config.yaml
model: "masked image model"
dataset: "stained colorectal tissue patches (NCT-CRC-HE-100K)"
train_examples: 22605
image_size: 48
crop_scale_min: 0.7
horizontal_flip: true
translate: 0.12
method: "simmim"
mask_ratio: 0.5
loss: "l1"
arch: "poolformer"
norm: "layernorm"
norm_position: "pre"
hidden_act: "gelu"
mlp_ratio: 4
parallel_block: false
dropout: 0.1
inner_norm: false
patch_size: [2, 2]
depths: [2, 5, 2]
widths: [96, 192, 384]
init: "torch_default"
residual_init: "none"
optimizer: "soap"
beta2: 0.99
learning_rate: 0.0019
beta1: 0.95
shampoo_beta: 0.99
eps: 1e-08
precondition_frequency: 16
max_precond_dim: 1536
one_sided: false
adamw_lr_other_params: 0.0017
max_grad_norm: 0.5
max_steps: 5000
batch_size: 128
epochs: 28.3
lr_schedule: "cosine_restarts"
final_lr_fraction: 0.05
warmup_steps: 500
weight_decay: 0.1
adamw_weight_decay_other_params: 0.01
Rows from block 4 of a small masked image model, named by matrix and row number. Rows with one number belong to one neuron. Each number is 128 + 32 x the weight over its row's rms, rounded and kept within 0 to 255. All counts start at 0. Numbers have three digits each.
After each neuron's rows are labels from the 100 images, of 14976, where the neuron reaches its highest value: "top examples" is what is common among them; "peak at" is the part of the image that holds the peak. Only what is clearly more common there than usual is listed. The data: stained colorectal tissue patches (NCT-CRC-HE-100K). In brackets: how many of the 100.
# fc1: MLP up (model.blocks.4.mlp.fc1.weight, 768x192), inputs 96-191
# fc2: MLP down (model.blocks.4.mlp.fc2.weight, 192x768, transposed), outputs 96-191

fc1.83:192110083162152125067054159137129131073125060171125151113153106178107167137105087148152072092158164156088124104140110138085108148169090134150191108144119102137129166154129163083113118115126078119119136095069123177145070105117119111157156071064146147163141093123176143100136134139094140116
fc2.83:132120104138074153099121122110151119115134096119092075148151114081132076092150138094164157116135109114120077158111144107140123109139125157157122135130151076160126078154089125104124181124124139145055164096104124137095182142114133177121095146172132114114054167091175166194097086154155168077
top examples: tissue: mucus (29); tissue: normal colon mucosa (25)
peak at: top left (33)

fc1.393:162150115129120111122146067073129083091065165156153188042076119189137124117123110129132154136148057128167095190119109126082133154073139074112094153160135152111127110133143107081043193174156150141071085072137164197122110113119111122169072119091126160122080097145178116131120167143099199078
fc2.393:107093105119140132115100069196177183133132139131128049179100115145096077119173157113116162122089222189121100163146142139112129187162132120124153132148111103152132057131136196152160108129147148216119160111114159078112128141177112166120129102109111158115195169129126080097172109133132154100
top examples: tissue: lymphocytes (71)
peak at: bottom right (29)

fc1.164:147198149169152174177178158106054102108171110135165113119052104144074164149180184138121102152143115100094102081167167128117095127206184179088143153142134157062159095103152147207170137131119150094124136188166127119074115124102190121182118154134083117123123104102073109177110187144161124160
fc2.164:115213081136113120184175112130178167127111195082094179130137172161116150125063120139135119144122150167100113109159140137129185067096136112109148151126162083148100143112135126183073089111148111154153167114091125133163111155085189155107098131177200158123167205094148094081135109047088082167
top examples: tissue: tumour epithelium (65); tissue: mucus (26)
peak at: bottom right (27)

fc1.358:111197117183130140169158135085096096091147129169164184129133135162115166142146083115129108132124191136043128071112110093133169165152106157121135124144144135137126136076122152136160148075090144143094155157106099129199129137103081077130103161087148129109096036116182130123094094156129173144
fc2.358:118094093098175129099142090132081160078122146109120114116108153115169147123110118059149115132078137156146098145102143104168176105166148071081100134154083105130163138054136127109149101158160157138112100098092128107126194169165102092172154197102129193152130125145082182166117151177116134095
top examples: tissue: tumour epithelium (53)
peak at: bottom right (32)

fc1.226:122147138179123175137141100105171176140095054120106087135103132111104090172105138175129126125117153146095087191113078092145146146170131127140158103042189117173132118109101069109102132083128126129089114148132171086195141100095111061074044136141141165139094080096139181155168115125172128125
fc2.226:211100101100099108074148157142083072136167131136090131142146125129173160078117124108147099087140130146115156091082180132091167116093151103105087076163110101061102140111113135170130101146088141119194080118139154110126119138139155135062204088179153162157140100162136144124122098098160115143
top examples: tissue: normal colon mucosa (34); tissue: lymphocytes (28)
peak at: top right (29)

fc1.694:155142152104161095069190071139201112079147185173135111117137129084137083156120116112121131133118102141135108150127121130104149117148110051178100153168125160144118097093132126126181180107173199175137120148130124118140112126160093150140122102134151065131132170117104163143072154107093088124
fc2.694:120087152136088165126122198107080128117134102147147091155096104167147153097104087139103127120153069159057089121108161100152160109150141098035129122101095165136115164124124088112090119150087090103118083090121110131064132183101182095129087151105155137093159126109118113140116148122114188137
top examples: tissue: adipose tissue (55)
peak at: top left (35)

fc1.716:108120102171178105138150057126118113163147114141109134118136087133100120197109109154086132174161124122116078112155143122159136098091081085117124136116117125111158112051145150125179101124116121055127129165151155096130110156146148117170085116100105123178168138163107130168074127161158094142
fc2.716:132133126095139155142140145118194166100164147110136097127121124128159124110112123133090144126146142158096142108145115130080104136166126149095153113150183140093100089212113077154092074128151097143135086083098114116125129137160093202109128105150133111070096090115106123172152111065112136126
top examples: tissue: smooth muscle (47)
peak at: top right (30)

fc1.412:142128129121095148124124184173124086146132103183119077124128140083181154176112134108148099139156136164146129138128129097153105158121117159135149094169080107127180122117162117154128116170118119131083095136088037174116156109115091151092123157107108147080117111174111094142065134189156138174
fc2.412:111130078186092087167095166081100119083125116163135129136042122144122083108140136168138118094082187092107132118116155174102090126106126161165150037134135161124105057108152091129164124156073084121109069171119182094116092171126141124147111102126144059113186124159112172068128120104144140114
top examples: tissue: lymphocytes (61)
peak at: bottom right (31)

fc1.440:181108120112164189094120106125195150067129203156053115130121134112166128140133204128092098117108111185138129104109125136099116101141091089150199123131103123118142105086181119109118117103087110114138154149125063130110128132162129187139073118111101153131112132169186105135155142119139195111
fc2.440:163133129142146124095094120147022149161122133122160121108111153131128132176109136093068160137176136132176058148189140107132105112147154127155091181103144106124111152103123134156103140101115148219153092140129158122127159111140098121141146123108119147167125135102125132170174125113136165106
top examples: tissue: tumour epithelium (35)
peak at: bottom right (30)

fc1.640:149146120175170188119079155117114124112135139195124138119060083140161149128152122071102128141128147160163076113115122135133148130128070111155138121089143134111183102086097184200121154078223139122104173113123186170128145127141131127169119113144106106086128095108141123116147168163130128152
fc2.640:094175083102147103152187103078176108144123148120105086123108125113113128056127168159128129128169136122124157141113168102122107108132159104128130148164148083112071169096133082161173111164122131162154114140105101151175138146119141113131167033111129122096088133168076182119106095135131107130
top examples: tissue: tumour epithelium (61)
peak at: top left (27)

fc1.32:153082148107131183119106122074157162054126065210072116087196116147119136114128151100122157144158145108122117124096132075136139151109108115165125052167161151093176116169134120087056143150155114120120174069148144112132107122156181124147099143213097124132111122119132130124136141079128189110
fc2.32:133177137211087093167092138164157113168147161129124101171170103128150116188174110147161111155136049129196115106115119128148105108095135110132124081123157106114109145183113070115097144118108100086165096162138119135086055216088131177082078062109116156149172148157136167113134137174147101195
top examples: tissue: tumour epithelium (42)
peak at: top right (34)

fc1.478:112138128060114096138163145115133153146117203109128064162104104073146085063116130137169142147151146123063117133117178114150165166127092083185103082143133157143132140122140060125086142109109181121147119146138145117118045128124134125172078168145148118120146161126171068138125127073081179108
fc2.478:145090127195112159125173166138099116106129148159161125110107172147118172130136108102090120056126077129132121131135102144163095132091124159125133144145113150109113106129128203075138128100146196138118137084154165149141102138103116119071138156113138153201147167114036155193145142146132135072
top examples: tissue: adipose tissue (34)
peak at: top right (32)

fc1.280:121107150071140213136115139112150154107109180134117205136091085097163150103150181149077125081175159148114137096135085105177106097107070117110195086100148126180093123150130085134086139129100167122172126143126124141106186091101154171155139104127118163157098125074108052123070137100157136124
fc2.280:131079120194120143148138110108074165129116093073145116086106069143079095113174105095161079127141102165152123113085190133131109114148074128143183139141106168107130102112117141104101125167174132133117090122107204089124153126055130155139134108125142159105204131115071136171153109144160133124
top examples: tissue: smooth muscle (56)
peak at: top right (28)

fc1.339:123182111135170187085104111145147126152104125129088170164111170128158108191088107095023091101125112130153127084102097104134090095142092139137184158141119153024103150141115142135115103128161137162122146145101146135152113161125083127136137148157101105190082119123077125161139182158078173193
fc2.339:124101185145161094141146144119127200161123142156095079134065080132149137106102153128185094059104144101147121183086119071087183152155131118090171126113144157121150100138113177103149162081146106131136134138099119165104096122094129128139093090081096212137167079156128173081162065121134105116
top examples: tissue: tumour epithelium (37)
peak at: top left (27)

fc1.675:085132127065091087114123099102136152098088148138116191142113149146137103091118110109158206153137091112138075125184147135095165098110179156147125108148113068124117099151071151131122136173127105148111166110162079150118144154090153156133071137144144139170114074157193129168113137110151090217
fc2.675:148135137177117161155094116124189107154136111119087090141157093117077133144170115160087096180102126134130167127118121145150136128113132101086156156125198131174158083127186064149127105124141157124111135074089115103155074125107187145146198054148130085115094108086056140105113130085141095123
top examples: tissue: adipose tissue (44)
peak at: top right (27)

fc1.609:142100163134128088069163180098130178126155120174129095101108140153134092091106138117048084168116091149159104097144128112096161170182114122113121127136087130162097117133168134110127156115125146090081143149102128085161082166080094138142147130121064061149133095203112106127152182077105086111
fc2.609:128128098193110198143159059143127100101052108160135077155114149133096182130152119112196117133184094102108145084139162174135147158144161130103126125103163095095153158092145079169133088181126124073108094146128115154167197137100197121102118092105164098151080063064171165131101087166089149155
top examples: tissue: tumour epithelium (46)
peak at: top left (33)

fc1.648:105128138134088118121177147088170065166089176135120123081151114138124128142044166119145088120147130153117159147065138147134142130181155107135122124108138129112151096084134050081130130092123096089113161156100048169168153067096117104150179103094132063129173179090141195159152166124150083136
fc2.648:160147171111082116141136090116088144084141078143125146176115117118133100102099112077143124128079112103131088127090108088115138094109117151084130144180128133095106079190120232108098125121133166146157080102114178123103125197131084125147111175169147141124119130115141151165089118127206110162
top examples: tissue: lymphocytes (46)
peak at: bottom left (29)

fc1.578:164088144081155173084159145128124148105199219122130101153208172145081139144129157094079158165126119097123051132093114172162083156102169111150150125138129125079175124148126127148138142132168103077158096104103111095172120162156106149132088076111162148153076126078095101141158109140150118180
fc2.578:152086069193156099153160150174152111071121125132153096169125140113100133074090133105143137113106097110090151162131125086135168069149114154170134175162132151122123155092094112133144106100087161111100155155120146118129174161129146150157115182168102144073139142114157082107151113123137139180
top examples: tissue: smooth muscle (70)
peak at: top right (29)

fc1.255:120163126086105107126110124136123131140141105197118167091140125085103098080141121109127100143099125117161078124096147111180127148134172119133104187107097156101150109109125092128084108143114135114133158134075117141120086108218103136108149099056179144115166154175143179151137073102085124117
fc2.255:095112087135144141112155103112150133123129091100147133126116131121217056163128144055141127147152095126119129117115106130107130187106165075147095160059105124172123161150172152100133087195086084128097085130109128129085047122071150158089130093107124145113123116082204117079037143134142172114
top examples: tissue: lymphocytes (49)
peak at: bottom left (31)

fc1.79:165131152165100096190172150066083130130165134163131082095133175130137164124128071097127117120160184100103114128151121172135168127122101141157107099118110075161149133140178117086174094057095128105125135141081122156136081146115109130177091136176149121108059150158162055178096109045140132115
fc2.79:143124112105132165058128176170133112114095124118094152150085114160100094097126136154138172149111102089188129134095103064074058092122148130143153147169130177086133163100129108161150141129181081195090127127131148101181196112180141112127167170134109144139194063089137162126125134129129106104
top examples: tissue: tumour epithelium (36)
peak at: bottom right (33)

fc1.477:110115108080109157161147112129123173144132151176104137148157164116166059111135123105116179132221115061154098112100146060131126102050108166147118199105142131178093092112087142140114123088110041111084050102166139126118122128165146188121161130146140188090115140146175108148148142134098097120
fc2.477:156163157112110085087179093101091054138108127143125120054070147159110129147097108124098176067075158094134059089119148159091131166081094166136101115151140134082187107110144140146193169174143154178113131136138093156116082099080116117139099095142137132123102106126139125133171149163154179132
top examples: tissue: smooth muscle (35)
peak at: bottom left (29)

fc1.598:089147118159243135123112114084172181167133144113152123138135115112129172075169143137073072091156159200096096169177135131109109113161025090107129156142136103125119112109126108172093133060154096147125115099158124182094179126094112090120100087141140131121111103077148092077119065127099063116
fc2.598:109101138070157096148138124128092051165130120056121142116120052142145091140153105142185164144117116096163149086105157149155095154135103162119125112129092151108149129139137143088121081171113162148126133134133104150165121099165127166116128096091154137123146087184094097197074186116127141113
top examples: tissue: smooth muscle (45)
peak at: bottom left (30)

fc1.77:136141099087134171056101144098119137115138147134123116145139116212127114095132149134134087149091160123130186136189091188096147121129186106166110135155127134123082155151079158100123175109115123147153100148138140122180141081094110124107138164109132066148113155075127175081177127169167121176
fc2.77:124131132132090120072168120164135104122120152088180151130083106144128148172072101102148140157137121147160151113097056108116123203103091191134128073064108132133128120081120193108134121159122169057154182101200098131119093099143140144160135101136133089123127131115140115154123160072116091116
top examples: tissue: adipose tissue (77)
peak at: top right (27)

fc1.559:179119098149119095129166115155167066090109117142118116125101125101084051101126139130122173151128143121128091158131077126116158094170166099116134128130114110139135118105130095078178117097128156113173093149163116175113130075137131100135107167089084076143150174149107134099165141147196137134
fc2.559:079106144149146179146111123136095108144137075151081155142142112142157201102118188114110083161103153123172110138157131126090154106121162148129119118111122127092132094102152151164141117070125115165126149178165134089142202163159127128143121120103154121113083096129148093168124079116086099143
top examples: tissue: mucus (35)
peak at: top right (33)

fc1.371:091153146202091098091070136167117117153099134158133195145095109130114089137081101174097088099111083106116117143079095144107159119080147140135186135126093124092176118099139139125140102069133095100142140122080050142160155098136103108157142110133051102093094132135066158104104174178127144125
fc2.371:160102080071066093088159112152136104133182172125096136120102094078125141075152131110139116141166140137108194067088155127149105174092111176127152087128136122116130079130150141097160167102133116161129103155140151126099072055141148154144042158114100111159114109083174108144135119084165119145
top examples: tissue: lymphocytes (40); tissue: normal colon mucosa (25)
peak at: top left (27)

fc1.730:101187128245181116127144112135123217120147140101171115128028115124126112149214183148114112118110113107190083071173129108142112115168021130108123149122170139147156095157076146147095143141159102106171104141159112102149150198159127156117135125140140152114068109128115170100169084163119149105
fc2.730:126162135042182155167163145111176120160136170132095198115114098098130188153089126110155081147117216160132155136123181117128154120117154137108188100113129137148177122081140090116123157148146173169092126093123153146101199075146116121125108107140134094082180078136116119168108114117101180134
top examples: tissue: tumour epithelium (65)
peak at: top right (28)

fc1.426:133148108070159174092149157100112144131113177150096108103092168152137068116046113113142111190059120201088150160104170180098068097151083088107111152145170137125113110165125125127073075148140126059068155134105117157151123153152145103123109107131035094081096077065113099102117111138152165126
fc2.426:125080160136160161144109118097132133106126150187102083154150119103151151205139119124149188076161123098073117122142129108177191098084184074129108091128080107161144132145191080117132177158118107162110123137108132147142091174126169135098186121180095141155147104141078191066122108083075093173
top examples: tissue: smooth muscle (40); tissue: tumour epithelium (39)
peak at: top right (36)

fc1.152:196197122097104114108185145112137111123136104122166146094069127074069106175089144079130144121149117080175140122149136120100053079139113134172136136098141125121174109110121141147104158098071143118146169119127129138141128093136103141137172154110144143123092094109045131126166143149110130113
fc2.152:100046172118070111138135111079114119161143066153064111073163115155149187084183133202144099168111128122055126141136031101094163110096152158120104155110140110151146124093096093156161145130125112142140095150108160100164174173108125089134144118147111093152085131099172118182101141093099100173
top examples: tissue: lymphocytes (76)
peak at: bottom left (28)

fc1.372:145142076176177108125128078123108126119159140089112036157083110118124123090188163121051111096141098149086125175127129143117112123170079157161105152121080111082149104106139058153137124139159127138110135117108105140031103110084104087133179053115125156134129099160160137176144065073091157117
fc2.372:126098126104124133134091153113105112099140107016142160102126055144097118151087112173163119139115138112138124086099165110116144119073109162093134107136170102108130123119160194105161113084161108142169111118097106098188197152145109162154136140138107132121118137072140038165022173138109103102
top examples: tissue: cancer-associated stroma (48)
peak at: top left (28)

fc1.282:106129088144116149133075151120137112160131116127129175163151117141142125124127145122155117198159101140169132105099126160070167086131034128125139133132103119183098152087172125143109167109112131163159158129093167062154093106166132124115107122111094113158105039130109141134056101123132076153
fc2.282:096091163105038121063139109158147177136101113111148082141107121108133130132173099114092172101146121155094157131134119095162120130118082143150088167148132150093172087139049129122125094134184087123110083145094137180087179127065113134117130128152138115125169143155140140131174187117160132081
top examples: tissue: smooth muscle (32)
peak at: bottom left (33)

fc1.128:119087132131147139181125127126179083147133156129115116080084140094099102157127055076162108148122139073137153125117085149087157084176085156128118122142105112174180136077140161091087153055110146106138149103152139122132092119120108119103082146158118111130103070098129153189064088164189102117
fc2.128:137078139116145120135134107104142117134076159147102089143123110123115121156154122171154142100129127151172110123128075105142148145105151108148116110036131160120090129091110124160093072163154166132135077108071138131107248155098128123116138062101164101103124106137161119149201167091082083098
top examples: tissue: smooth muscle (51)
peak at: bottom left (35)

fc1.214:133090155087120128164112157132104065134108165194135131066150104155160118162080086120142110153131141152106055151123113154081169114082123138181086110089133163146119096063122137132129109121137163132172118156118100181127091131161091110112074113152096103143144034185166111103132171158143115120
fc2.214:146145091159160115113160107117150117107130071149118081102150103119132121149092148164104134161153141102167077147121100076107056102138123101060147179135079110121109083150141218113154156160176175183102101166138090109179149118115178101053130084111129144095124132139136150129121134122087121126
top examples: tissue: tumour epithelium (63)
peak at: bottom left (34)

fc1.585:121040123085170145178135135188087118143190098176175142111150158033190109113116090137139132114142108145130155129113071154127160079134049097072132086129090171120168095106116109174191083122146101094152096162102124128106161110113127149145132122137081116178110093095134079120148138148127079189
fc2.585:141183133174154172061185127096146147088064165175130081102102134136101144141139132093124132138154125122070109107148188102121119184117144163151082131139131093132036115138124134092103116118134134134160137109151085121071063129155132155128121131087165135111087066114109138145142180116134177101
top examples: tissue: adipose tissue (46)
peak at: bottom left (33)

fc1.57:127104121168105132112092171172117102122132141186075085150139135166164132067124106076125129174118137108077112099113119198153168085126141146150120157148161121148192183097119136105173088127135091163120116128079077092118075079152149129169132127172112171113098079136112134175170098120142168088
fc2.57:098150126135075146173132126125174088159078142173160147117081147115112166094130058086143157079153139142151146145144181101117117166187144135136183098130149112182120139066138131053096132152142135075099044065193138127117095138115134162161178149135139140107126120156145109152079154123124125154
top examples: tissue: lymphocytes (65)
peak at: bottom right (30)

fc1.424:149084190102107172117113134082126111118121169176132172147108119166137096133115162142115134130102142147209121046125124134127084139129140077163176128130099131109152123092148199126078114069045112149150139128183108091122112066168099193057148132107124112107132115139116163088167183152178094103
fc2.424:131119151199084129165121107146071145113153131173141113080137125147125153116121069126152138174102187144143149146167096140106168112144114098111137146112167077148096138112122102135164140152191120099147110084069097095099096172106157096224167144123101119100190070093081121162107083122139066118
top examples: tissue: tumour epithelium (59)
peak at: bottom left (29)

fc1.74:108142092100084100098170107104082163134156102126152130114104160098126131158139103141107136087118052122093066131078153123149102112121255154163101121148136069096210175142118146141106120150113120171169119120127130166127207101095192142150157147143095095127143155130147145192124102140069141148
fc2.74:147129172121090109145078164169103065138060117136094182160099107115111096101058144163156100169103158086123154125142141143119119169121168100160188134121154181167106116086125083120147140048122141107066142100130101098079090154163107104123095135099137129117113067110158091064104109134148147151
top examples: tissue: smooth muscle (41)
peak at: top left (27)

fc1.411:174131109155173115110105135154126138142126114126117124164088107102124135075112165090111111101144131113084134133137116121100139118106078080135161132151069163110114168132187156161098085104126146123155156130147154152158040144111119114142113101186143067137149115087098074094094115190116089177
fc2.411:139171100077115110107198116063132127139108147094109133147163148157178052134075106115105123044099115123100155038138102096119097117123111170103139109121138117129172121124121118120090116136162154140126128155175167138107129173130146118135138162134122151116151167119121151146105176110184123086
top examples: tissue: smooth muscle (47)
peak at: top right (28)

fc1.682:111147163099208118190157149157130113165105210155180109110149066108150167107105109096151122137113111140124042111099109118128118195115126119139132146177119134148165079124149144171156135126186136114136122173078122120125149102132050143092146144166143143173105105173137173142108125070149151104
fc2.682:180098096147083171083104094159103089111162135162111121121090128141134105170150056119091162118111085110184090128099119120125071061132128157134126133132128134098140208117174120148128107158045139165131153102146113144142081181137141134098090130061135126132161117126135081147129099153159104148
top examples: tissue: smooth muscle (61)
peak at: top right (28)

fc1.135:085089144107134134149160133074148144111081095139141139089057191131130136129124137093131176194133131117082072096121145083141160130119073157094191143127148128115147153127123138116196127158121114077052127114118128175135095136127115169186054131108156106133114215151126162133123164105109097131
fc2.135:135099132169070202090177086064132187142140144073090100160159143162114087113187142166149075117111137162113122155127113119112149087077142123206144180129102127161058117137094143071107164083121116105102157186152184141152159131145105165094144155138137099150104117077124158119094114082082125121
top examples: tissue: smooth muscle (45)
peak at: top right (31)